config = dict(
    dataset='Sentinel-2 satellite tiles (TerraMesh)',
    train_examples=145000,
    color_jitter=0.2,
    qk_norm=False,
    patch_size=[4, 4],
    beta2=0.95,
    lr=0.00099,
    epochs=12.4,
    lr_schedule='wsd',
)
Rows from block 9 of a small image classifier, named by matrix and row number. Rows with one number belong to one neuron. Each number is 128 + 32 x the weight over its row's rms, rounded and kept within 0 to 255. All counts start at 0. Numbers have three digits each.
After each neuron's rows are labels from the 100 images, of 14976, where the neuron reaches its highest value: "responds to" is what is common among them; "lies over" is the class under the peak. Only what is clearly more common there than usual is listed. The data: Sentinel-2 satellite tiles (TerraMesh).
# fc1: MLP up (model.blocks.9.mlp.fc1.weight, 1152x384), inputs 0-127
# fc2: MLP down (model.blocks.9.mlp.fc2.weight, 384x1152, transposed), outputs 0-127

fc1.154:165150134130135172181106136130091118122183117093152153123092067083170093094113154130158106098183116114112124147187157108152070119138126101097142141152104141103172089165101139128115171116098075127164188062106157039167141085220122136115042108131175120075140136100103134164146108122130157166141133054145093090152153179156052197107131138126138142131154148157114174166188129121103163151093
fc2.154:178128111116112066158127134090108102143099149090141139153118115139130142138094123124142112152136097121141186165097142167127102139157123128073090125061114106132112133112162126186105117148197109079144175174157134183095107151154146116053116131149189077106141103143097119047093108070108156143204140129059094150117131134128117186157076165118080106118155120088133126073124187169111144137085
responds to: water; main land cover: water; flooded vegetation
lies over: water

fc1.406:124087070151112154112152099183155133149087133101077109063145146177057113132152102104134110080113120144112126091130154147159105210082126186129108142086111173141131038133140111160089084151109100152114131074194120150124135130124110153131126077077164119107158102189127137124106125162159130129110119139085121115131108159095121158157126085177067133104142125146092111188122113195107134181191
fc2.406:138091069117153106168137120140075215123152130183154114127077125127143179148117126120155193144112110139112143155112128100191146153111160105160087076136137121119140171144171140171181165112114124142167136186129112140154146131193137113113099156141114114130196126125198192156095124174115131129140091186156107146139191160089123145156113147128174189121115162127174122138176139141139155129097
responds to: flooded vegetation; water; main land cover: flooded vegetation
lies over: flooded vegetation

fc1.56:181090107123124103109111184116172131166106082167131109139141096165128134132156125135093103176079097090138094106098105121117204148168185146139115203218157077152189099147126136116099145127178137115053152148168162117079157143109150084132138118120114096166124110144170065072127034148069111074103131129130091102097120149086134112134120163178095098160086132126118116132146081094123146172120
fc2.56:175157093151125120206062127072109106076137157105121121099152098120132138083099089086088132184053123129158105112167163101107179113145100141135137123127157206104160134106164133122097112160181111113112159130129161108097122059080160085148147080138123116170123113165137095089141141105162160132108188124144127101144134112111193159159150153153138126134197128087186079023143111091135135124128
responds to: crops; built area; main land cover: crops
lies over: crops

fc1.598:184110161135171059153154095142116140126139114145206132159110135097169162200051152209186113140154117166140116133128090152150155086165173126207140169054081163129105162146130155185142093123141146164110144120095177117138112134116146149146148080072159085146144123153080196134143135138089143151151160109095153138094150131161111102136115128150178153127154124063155079126088108098069125098078
fc2.598:143101137130133084112092115169187108158138152040193150086101130106093147091061132190096131192096113162094118118084171109170168120054113073058149147120085155196118109142142108105193111170186164175121076139076148121182148140124101147127134156182121128170166166125158108141098171095133110120126101090095151153154181147171083115110132153109130107109102085123226088112146140099164116205131
responds to: main land cover: rangeland; snow or ice; bare ground; flooded vegetation
lies over: rangeland

fc1.532:169148142143087146199148069132141032123055123089136138132099099108095140118089172172182109129091114172179129107131152151112109058153151089113106128124111169019122161093171106109123127131147106123139162065125159158167097065116093120110159083131076147129146127167106167120145170137061130109139140133157108122092133130177088115174184126152126097086184078159102106133151150135188131115171
fc2.532:098083154151173132115081112093094099131120073171139153112118132121030170071118116130111113147143138091095179107122121114167155067150105136116128115156144175146176118144144172113113163144104161172046112137128144116189141172131156162091123122167140110081121116139125150163098091126109191084103102107118136137151149150111130146181128100142147103112113199077129101133108151095142116196124
responds to: bare ground; main land cover: bare ground
lies over: bare ground; built area

fc1.472:121115104131093159173108149127114067142113143159204163110086180085096133177125144102145125121143141119114121157101086159033177079201112091096106210187092111106142129163150135110149163166073166179157107152140132081099165149173107211124167134157148146094109185143143152109143126150156102152141119094155077186160112090134107158112119158100142126081118130106123118185173119125108072088089
fc2.472:084153099100119145136114089136153126106102122118111131112153093120161138190089144120147090158179106145121154081123102129149120164077113100083140112136099132072074086147118171168118079087140111123123089149145121141128094165146162179123105098061154143123170168173148157085114135083092098156223093161123123134120088124158079085122137066099062100162109128148130084086164112089081138094072
responds to: crops; main land cover: crops
lies over: crops

fc1.596:095116173112139133139132108110189142120137110147131090096135110120108189083137091189079110151098062120123147121184131127098133144111114146179105075166154129223193136110127197146110050138103116099171085102110061193107083150176085085124118150121159157153140159159093162149128123115118128165151120152135151122092131179171156136154136171135063054090062156175162133140143173168148159121152
fc2.596:102095190126120188127069133126140159147111147139115079134136142157156109096136177153118117086182157084186156088098080121137126091149088164084131175076169126154162107119078167173109128103187108118110114123141138140176137141104165099088131118083205166160162151083108108136153084165130135133161118126110149109120061102159121155148133130176083181128105098145136161148111080074139173159125
responds to: crops; main land cover: crops
lies over: crops

fc1.352:103152176123101122094096135124079192148170149111146114121154119120137106148159147113129083175115104147167131117112062107116142084171201119121112140116127080140116136142132100117158166141108136146123178135064116150138156187084113115086139131078123149121114095181159080152137179116130137108126116172163095127170112132089142125128102080106044164141097107152161127134138140117104178152141
fc2.352:132158143121137117122136102115177131125231095133120105150148152097147123062139124120135117129147125136170170142088096194122140165131124124119157099145158147112151103136122103127109173133144113113161125079084118120174097070151107094119112120156074097135138130173157147113140128115114119189120109118136147127107139085103116156109087168130138146149146154177128079121120167140192098141166
responds to: trees; main land cover: trees
lies over: trees

fc1.103:108116159148154155114194082058114169153143126095130146091160136173069096140099110105080153164113111122136157116158126076118138099157148102089123143170106154215158162139154145126127144190140096236143086090133122087136177094109146117147134134176126189126119162093154100049147065142092152127134124132158122189163145110088109111141046108091072168100137082122106135148172129155097135142174
fc2.103:120156133136143109119106112114115225085149115070112126118128119105110097115100131143150082142110145109141107135105100119189153148080098144173107198123112146145110144117094148142101115075156097044075094148126191136141108109172167149101139126058105202148111129161160171156103159152127159088140133118115188090108082135112131117150112069196171127135131166103140130134162117100139105138132
responds to: main land cover: trees
lies over: trees

fc1.89:154127140087139099012110158187117198210122159040111142122164119173095163179136120111160116154104156116148098102120132182051128098134114157096167222109132176103140069098153137132133144163157097131090171110162164148091161139142175126112142132167168143125027128107128119121101135077144105124148160168127098125093111145168125169094182152185174111122100100108124154105243117123164113107116
fc2.89:105130154121066072114140164082081132137195136169118138118088098172096095137173105192162112134071176154140121185128148154105155152122151153091098181204127100116137099139112143095121107081159128140125111070139164132115119122098124142092103096104086099103139128127082111140190111197168109158147062165095089083079083132086099130115117108151063110148140161138168121103140098152146104129068
responds to: snow or ice; main land cover: snow or ice; bare ground
lies over: snow or ice

fc1.463:139085167072116144141129107135116088123141131133162185142110093141161138105109161124136092101176140103145132076097116113136103095167082200112081104139156070075092189124126202139141104164065144039135145102129131103101148174124154096098165120175132117111086143127081130090150101094084126139108160129105119118223040128180186119105136126099085158098099141146102104165125153121105129099157
fc2.463:119200062176089105108136115085084128123188124139146097109093139099147146106039110121158128130093156135129149121124096139081105178134132122150118154119147148140156128170137101082091078093165107144137099161135129115157084137125133075140151181096131092132119056145122095118176079127109110110115175061100171123154122106122124152103122124122178160163162099168102126103191132148116135124172
responds to: trees; clouds; main land cover: trees
lies over: clouds

fc1.279:128076199076093084123127136064146127178121088135125082134118101134133139171131135086104125115108111126144149127136136086135121123141139106160137134087052092184119162083099122131122125095107126136107153139131071127105080092063204163172120131072147092115132090141097129152173117124122120089114105165157093120128108133108104124088123076103170156102139118156129152144130114108157152111098
fc2.279:105155092099160126141150115196141152142175129074112174180130141123119182101170154149154130107174103127117176107122173136069149058133082151105136112186144154092128137122127082156136115101144091123112138081154111154137148124147099147108176052139146123141167155156110133097151145102073144111140117122177128124086156103115124110141136153086116101130161127137196144068074142110076098106140
responds to: main land cover: rangeland; main land cover: water
lies over: rangeland; water

fc1.369:100092169153110149121098133070113143136222112108121149192098142111185125127158127119134137153144090141114148094149143067198103124142111117128080175152138142133165125181119177139181142101121122142147084142143160146107078177126137105174146162158142067154182167186094114149134138158096167110090090137108128131118127141116094097070139164087184164156156162080120159204151153173101155093160
fc2.369:160168138132049098081154096172123105091068106157168178109147093100155175090079119145141110087172165118116163091216118101136139067118073136153147141124158157150118162156096197121114088135083123147128074133145113133152128124113154146133157086156152054135141187151127125107148098140082143059089127132145112119112153171138090145119120119121168140115120135130082111105165141168116169118197
responds to: water; main land cover: water
lies over: water

fc1.133:107065107173181091140126128109114095105188122142146133141102110094161148104124106053085151100164134149191118172132146090121153190130121158143107128148138139090112189115161086195103150154165148153165062135136116158095109114117148161183080123099165156150061082140120094186186106107078128145161122119112111181143177113099123109108128191095173179071157139130118125096150115101138117155094
fc2.133:150167070141179131136131167137136125128052161149182106148116092127168113088079157130123108125189085095130122116139128160167136163155125125128143117132101118189154123116111084096068129169129135175176158188147135226147155137151140106167126121167088092156098109129078176151177125110093151132119127103085146164081078141186156160151128140116137117174131095138095164141121162097141182160090
responds to: built area; main land cover: built area; crops
lies over: built area

fc1.639:179147149184131152142110144125142148159175129118095143189145147092137172096068126149142149135109144114181145128147186072121163157146123096092111163114150121158164103150196100108100216127141153137153145084125091122112176150152119142154178132143097164094138145160110110117127127128127058127141152102130162117080063084159053153097120094181117137129151132157137160162108138121237110148062
fc2.639:133159149145145131111165132092120144150102157115141150179123101133129052113126108115076133153126077099094086088085101106165154214081159089144108099091149186124160133134129165134115109131132093106128140173127144061090175095107135119193146103144148084161110146104166137083131104106174130158163140123076133101128106128103113105122161177124148175140133125110139158093190105110157172175154
responds to: water; main land cover: water
lies over: water

fc1.666:144109113142131155140120120121110103121172137102124109160133164103107144102111108161107138090137145116090139083111080111106104113130147113130145140136108116139171095106145139174125169137094168121167133102121110136135130175124104121140060097176117154122149089096210137122097107172129104184114174167164117093161117156105132181112149101140131106163125125093182183124120122150224154132134
fc2.666:164121209119103114110132125147138183128017147115114172110108118145118049133107139155113103129128140076162118156159133134157151240120138132091133177100116109140145092123118109176194084088125138130119151131130140153148101130117207107152157139132086073157150140200110096126107157131138111123152135137122127089113108147101121154129150196114112123108129105096153125087178150149187108143146
responds to: bare ground; main land cover: bare ground; main land cover: water
lies over: bare ground

fc1.607:110175119141118107123142130115102184084143120144112142134123149129116138130138070176096160077139125135131157133144148157134092231147169179109112167196156064098149071150141170198186161115188188111144179155105127194133155175198094118130160174139127090140136104106155124122090171139148174178125126146105076097101080119195141098123100074142102138137139116093110120145115144103071121091139
fc2.607:064139226123162167116137145189026041131114116098141142105128103121114188142112127143059163146136143152080156136091133170091133126088147103143094125107100121121124082177107131137142168122114168157176139154128146154192125161137118104084114113142109135137168119135075104074124149124119113095152135136139100103139160076097153162118165129168126114114116128099189076125137121082139096130161
responds to: main land cover: trees
lies over: trees

fc1.348:098163150064110101118166156164163104129105126156161156156157118073098156154127123088109148195150068135095177164130172110114125120171189104090205126178136139102111108150173181145177105123106107186132117183122104165076139068129176150175114170128147121179152128205124116110119136103131176089114136122113154103182218070166114141128130171163118121158105094146133109129151172114117191102102
fc2.348:125143110167113111138145138100166128177077127138106110148151082157104135173136132154133106194116176099153113162108101102103150106138074132141142168149134100133128134152093112098179168109091110134066151129095154098169143159119107140129129136140138131111132122135042021125134085096180107081175116047156094123152100134124168056099117134048129163153151160135138113191150137141133130126120
responds to: bare ground; main land cover: bare ground; snow or ice
lies over: bare ground

fc1.475:110118046118094082082149079155176153109175109150125113092110126154081081120153138088088154162114075162144094157109117143131076152148112083116079157088140134129157174173124124107126127142128122143077154092134113090115134130157132109150161077088102146138085085165051180137146148151094114128104102137139124173117150119124150101135163105154112204247162148163156149186121130109147150092123
fc2.475:100122128110097116103136146090131141159065080152131083117123128111096118117122176132181153068097100137142090110134145129080150158115095140106141059135143101163152139156110115127133195146190177131132121161149074148107148183137136147129099125133064113145152116176171149125149147102111141096079112068157137121142137142088188134132122129117165165068160201103118158171180097129063136136157
responds to: clouds; main land cover: water; main land cover: clouds
lies over: water

fc1.37:154108067153184110158132134180138130093107127100156159084099144109109108155124122146065194112152082130138098136149102184156166172111174143136176148100152098172172126131163134154041080165160141158131090146124113114174143109146137119153104093094112162081182070108131170090148102184113156182161132179105144124135131202103144045140131139189131124147165127124199135168142106124128117174138
fc2.37:157133051129102148141121127082172089161115154126148130135141100179121186142140059120106168138132124106135110152181163159166167109111087142138117146075061164135086102135115099061133126133169115177176112158161069166072127108140147111193128119073135064138150078149132147138178138143147148151157087126125146140117136123085099169155096121091133115134086149127116152148109153129139111130032
responds to: flooded vegetation; water; main land cover: flooded vegetation
lies over: flooded vegetation

fc1.566:174149132083146096123106140158125055086105102058072121139079127142141141107172103070166105200147079101152110124132161108113127116168086127119149165128107112095145136118140092115160135116091128173100131106131091085136158125115122120125073083176128163118142121156152089095125040130137103096125098079116094057117111151108173210055171074090149107162131120129137120073140142142147117117087
fc2.566:092102064078126121100133077111158109099156083159150080138078127150142098117174129147151134148138111114173094069155122180160074191095103097101149075077149103119098159138103078114101130127106112118108141093124105118112130100131156127157138084079077102134136131130114107159178076113091100125140156110101171139134148129127072189156128134103180152125125157166116142110139161128119192113115
responds to: flooded vegetation
lies over: water

fc1.127:146132065141135143077166202083156071175104105146093077097199123155147100078167053099121126166131152129176144130165142162125118155128174121079145116166167143094084069076104127155124151091209118113138166131163075148105122090118140138116161136098172118121112135114149104090159148092129123157149076134132115086114137174161164114125173144091109154081151122193080124075132099138126097077153
fc2.127:124127139091184095078120118151119170122115159116145131154099151112130133164113118126126129131093075133143112147150131112184141255116154105057152116143133093129145128127120109109149095128144123119121155138179081095155109153142175117129148136152173149119166121161085113165098135106102132132160139074121140127086102098142078137116100171145113110128121144157146127140134193105140148135108
responds to: bare ground; main land cover: bare ground
lies over: bare ground

fc1.701:133153116143157164139078132109182154200177146154111140146092102148128133156088128081128128118118178135135188161163107106173147150195121133110138144094126143130102094105091142111121120157103133104161165103154189059166118088142158100111105124126110122142153151101150118183174142117193108164183172123150193101158110115118143149188143163142060089144164117079131121144091072113112156111088
fc2.701:096141058099098151160127143098123102166106105122173113174112117168070147178126113141122137120128119136089139075110083164097113201130166189106140156143106146182118122155103113129114123114119133096152156145128201171081115114099164191131174170157084141128136107102139151124144087093148138125149117102114123141145101115154153152108143128042154120184134092128111116167109207144082152111137
responds to: trees; water; flooded vegetation
lies over: water

fc1.167:126151145076116079164065151138168108154126171124164146112114129099097169134110095153162103084127063080164082103068156172119053105175102133144067101118126130142172141112150096104126127202143133156097129156103118110155124107108111050152174130110100101149116106116074155143096163146124110154105146101071086141099133143079140109036103130091129123130134134105129111178149164146080113116113
fc2.167:075128113106136113136132078133183129125178104108178160148140124084066143110129102146064126168122077136102096097133104158156115138072168082093121033142121137138157040197119116123128116173155123111130057191172099126159136115167143095120052146150075101098123191121131139136091116115154095091147131115130161137125148090148111117106125124106091131133106100107169116096236141150164155083082
responds to: main land cover: rangeland; bare ground
lies over: rangeland

fc1.169:194130174140142149162075160087128085128102137180094162132136101098125101101116145135163074157135082143122118129124099169098188126128113142136150107160123121093174098079141120111088169116164107178171117138152087118152116149102138177085109158136172190181119112167167115135078088101159117134082130131126136072200124143076127139135112150091135142094120198094129190092129112069154153184144
fc2.169:140149134142056060103149120129110074096137093148088098088109092092062150129144167101140147056147107108108080136062156113123157144111138076128119134111075109137183177178086125068140154128175186151130154163112092123095107173132113115127094102146116130128136094163123158070116110077172127084141156145130112181150158128111181121125139091139170153139130171115109165129153133143132120152129
responds to: clouds; main land cover: clouds; main land cover: water
lies over: clouds; water

fc1.52:084129099113095150108131141155162076100153088116105133124157138041135079161080135179066215100096144149077094107124172094108146088163148096105121157127143080118140146232110154130134134129120174138118135149149112090080153211065119126103061137066151154114162092234094077099131129129113095070069150130086060117102175171079167145168128136157096120154148138070158137158104136121088130143142
fc2.52:114152082117148063090147121094127123093061140103084150158176134105095167126149151128094074110157137140165165111179135157150163162133200195119129136088069093135122051159154172106062125079175146085109147152166167160162126155138149112165159100070091120156136153160079122148146131130122137096058141127133124157085106165134158076118105085158192131146154110093093131132124131159148130131086
responds to: built area; main land cover: built area
lies over: built area

fc1.157:133134101173132151063135217109078136159086135124119169061140204105111159158098093092109095109116159193103198127134149115169098110135200103120135187140099137156079115148125114097183143134125154140162153149095133208160053110116090172119135159151173107146108089169129061089146124128170101120168139117096104077128135094116082085173135100130138167115152085190081174140130171112119098104145
fc2.157:131127121141111158075134102148018064218119107102125131128080122129135094102150184122152126143096087082106101103160118123200055116136208117104131161087100107168106085175081144112092124082135090200084146092111151103106148113133111064148143111137120118144187115147176146154143117101098137169122149145145157163130113104092158138123121103091144168137143172169128191108101176092068095141143
responds to: bare ground; main land cover: bare ground
lies over: bare ground

fc1.207:142143167172104092099130130141104142152136119067137119109135166110171211120119106167154082168140135109111155113100141124127119108197137152103139105150101134121128107114122125164175176109085173103074184101089189192155149193096117131121137150138225134104115132126105172109122072077127092124198124132103119148164127118090135162121109153139173114183146118115114153136169138132128125087117
fc2.207:151128092098142152148171150152081124166140167149148151130134121151085088178091084168116189149070131140099138107149071131083141160126118135101152139107098160086086133076127144136149134100094182120140139161131119135151127117126124134100185130135115076153121079104044147111132122094111138128170173119123146219121095137077085149162130113135126144151092105160117167113148192134185129117158
responds to: main land cover: crops
lies over: crops

fc1.408:126134128165107153144083143192128129153104150113111154111153095128144102138144075130128154136159109109142096156127160165113105167111176145124137099088167161079173079179145159059144126205136102144146128054130113100172111142111036090122127149115088122144133073066152133146099139130147114169136176136127104123162119106171165161190116086126124175134097140115125130111103106167094133150200
fc2.408:145177118164150141170127102130183126133198124093155079109105050120115119089089139130147087159160109124113106131100188141151126128122099070154102128140061148142139122140109115115214117148070134144132145123159116175095133146154108096120138108127123111200136150098149100136137077108071104123152107100149055166077133136073132135091133139138063181121136109127084131136088190139025175124081
responds to: main land cover: rangeland
lies over: rangeland

fc1.468:149114104147094117110093166086145148105123138123134149141138095094123150152159099094081075139089132112168136153130127168116186109202162131130129077190101136087103153109173139166163091153116122100090150123169142146129137133135129144103148089089150167125131155113126144163158140183108094077123090126136088154112132130120168116190101140159148156152055056138128105170172126083130141213095
fc2.468:118175208149089162098088114117167137145255077078123145097152111105103135116091103136131116166173124142171164106137136093177135255132126123118139104107155136138151134115135115129120112060119108197169091109112107121087130139093106178174083114172136126151150132107116113071130134180085136115157096137151138116128155168119122120152159120120112154095132115085126098103167129102104150125107
responds to: snow or ice; main land cover: snow or ice
lies over: snow or ice

fc1.536:160110116165142149067105122143199102123135095118118109102088124105119149066154073147096130178135054112138157207084136072160192112117195058081134085122129174183117082113131117117130129119179096201158131068126126150140069104137136123136150094137094099118186102109149120128138132153119172139189085075135164125045133144082143126133094141091082169168129123112140138082098135128120119189103
fc2.536:128145077129087137084072116111120074176141105146151121161101157130093126161125091090165154160097163068151131058137126112123080177113130131176091030122158109122090131160113144161091129093135089069096108136098141104118150172044080180132189139113137091116120087111146131119114125117109133126107137114150069137173128086129154127125130106126186107108108058126083181122137138104086111120116
responds to: crops; built area; main land cover: crops
lies over: crops; built area

fc1.51:169135157172163075171123140119133124139146185121149143063139152146111103110149126076143093134194144131120119110137146136145081152164124112133082144146139191085141114171206120142120199119097177093152133160091136105159112115095142162102100094157106100118099093129177163111160124114126082147193113145159153132132131111137150126099137121156142127135164091095131101140143084103139125128122
fc2.51:130130057097160174096173170133113130118055175117138180158149196091127133136093138091135121131128124127184158139138110178136149159115149108167112107154083087149107177145150134104071150120149130106104136168154124123123074161079153166150164170106138169126124172087044155117112078132113105110097105187116142122143121147105157100142105155118167189168183133134132149158119113173148121150095
responds to: built area; crops; main land cover: built area
lies over: built area

fc1.430:087178161064109167144151126092105095149154171119114114129075124110153152156127120132172138139097134108180132120166190164165097144123175101163144047119136107141081170139132060113193157130163085099144148139140093124157111106136132031134158147136065116128122116060091135105124213133139089164146161113137113178126161114163146153126083118186150129146135144177148127149160150166119114129179
fc2.430:101108107129081143136114096154144132075200133130142150154038140118126158188168101152131108116162128106107143138083095174164113160124088055146135093137164041149131154152107110120124107128127059157119129179173075124061152111122132151153053131118073150040136185104132125139104107114131162158125122102158097172173125099136076098116127140151136185099137089191108135138176102144100187121131
responds to: main land cover: rangeland; flooded vegetation
lies over: rangeland

fc1.382:148131143170064104089125139191116177102121115089113114169132166108138172136147137123098130137125145110062202132126085090134093160099186131110094175081112104111113116122101151157129116122138168136107179123144073140075139114136091119082093104158120150110111136180150117130109125120097108082076183130155147101087114169118190170095139103128165167138112117099119185100146079116164116193116
fc2.382:130120187135085141127141154111155130126203121177106132103116110130114086127133147116038080145092129095150110212190145114140139208116161117113071191111096099118103131104156165118153111090128130157091145067129128150077146074128114119154110065140096105141115111145017124159141147169121136140113118183147132134136127117131112161160126151130111111154156153100128174068180134109168120106137
responds to: bare ground; main land cover: bare ground
lies over: bare ground

fc1.40:105146139069097150118121117098183095121116144124155130145113107114131146130071165170086075155107113123162098119088133069101091167207088127161104085198136100190154175040122109126165155135117138094158152160160103124197106092157141116175146135131108205084170108112123139102128161065104091099108143130127163156129143100125075145096107127170141125127123095117118077182131135133115099102130
fc2.40:095120099132134127086163138130133091129163125113132104100163087114122128143147126108205116121160142083110109114130126155161123097107133120098077147089148141102087097126134109183166156167144153107094147086089101118108159184208150129120110119135075163103116134139119113171112083081121140176197163144150133150098132116082083144127176147171062108128125102076175106163153091168064110133087
responds to: main land cover: rangeland; flooded vegetation
lies over: rangeland

fc1.457:113111077130178134050086166102121184200094105098137094089124133126119103167154122096124112178131140146170075101125138138126137182104128092069146094141114123096092117126136129149128153166110119139154145126136166112089198088052130103115135122127133159135116131117119119210116150117111180127115092128148102139115145137149084149103144123124083092149081065112134169137200134155165148169121
fc2.457:106128191145106120130073087117130125140255077119097115113203182095131157132134118135099074190087154132140131122098158097096118153153091150102132134116144113148114116141095103138129121116141104129111137095112147104183160132113115117118132090151171109095124110139067130112099157127165136141138127132137110167134104141111152120180143084142117171134153119135089142165124097094105128117093
responds to: snow or ice; main land cover: snow or ice
lies over: snow or ice

fc1.754:093099130177148067166122136152149195104173136149139156149099117173175105118083050153101052120117106167086132204106136181145148187130122129126119127120140163108084160158103182150127117084050122139144088125121134153145088110129099136167127093090151145109113108102145103165131104082111136138159188176130138161178139094154180138128141155102095151135182170162101142107148151150128157118093
fc2.754:113087113208177127070077115159187135123098108103151141135139145132111171071112128126154145138119092078154117160077161133158102133107114100161118070146115099150120165156099128121161081135141139125190120125104110141143164158125157132129120083172120121140122121130057147135092120143145098074128144122128154106150136095144106123147148098173169124167149149109142133131165127136092141120065
responds to: built area; main land cover: built area
lies over: built area

fc1.263:109066063192155142077125079168156198134079074116116102073159133190050088129143141102100148100139137135081105111124137114162108153080066168083131186106150165169160058149120180146091058185045113157131140106159154171094122128102152181097120080150164073120136142180090103113143066153094150119118144096067185117115137103085099145151126119136078129130100088141103135152129131150136120110112
fc2.263:131129142147119149140179115173081149115118142136169137153106108108145172158197105124119120148156137122111137143078121133166135189129142117125105026148175134114156170114123129141132147085090114154123111186140127196122167090138182112137067124144095104081194171110165172163095095152107119123123109147163091138159152138072132187174079157150160169113146139127199137171189101155083159111100
responds to: water; main land cover: water
lies over: water

fc1.623:116143104139192078084147104161134201163200147086109141082103132124118144135124136134068143081122151121147094129084086049148072080055111129092167139143161124117054111138086133166092138129153156060123150168115099144112121102183169140083089124143138133108101122157179131110080122091146112075130123180141046074137128187143123188118107181117112101169161131079136161117129134143192106082097
fc2.623:174129147083104057103154163206080185119091150193154129103136148113091084154139161138113111099098130122118146154173144163176112204115168160092109166130050127126082139079116143112115129084094169097116116095182111118169079104157161133162114163107116142106121093157069099086086167109144174144110099144109108174120065119134086137089111121132157131141097142108120104101149150070141096116153
responds to: bare ground; main land cover: bare ground
lies over: bare ground

fc1.591:123108165196141146141137113088138190153085132131142207084180184112099170129117136139126093112138145134111165085106158075115102134138084129199111155136197170130139151090115129130105108128105123099103051127107145118100111148177104152183122140119162105102099177165144118173150109155198128144128115087152144153181159196105096130129139146066123099117122104140118143114143154127179129128084
fc2.591:150102041097121101118148130144123108102173129125111137119146154042144177118145112181162167178137195120132137139125137106125148118170146199168133145121138160118150145122183093141117150105089127073108119082116107151133151108138147114108154141099116106086160094085042158114117059163150171162126078155131129126038086127119098200126109137132082140150120177114116122192135151126144119128136
responds to: crops; main land cover: crops; built area
lies over: crops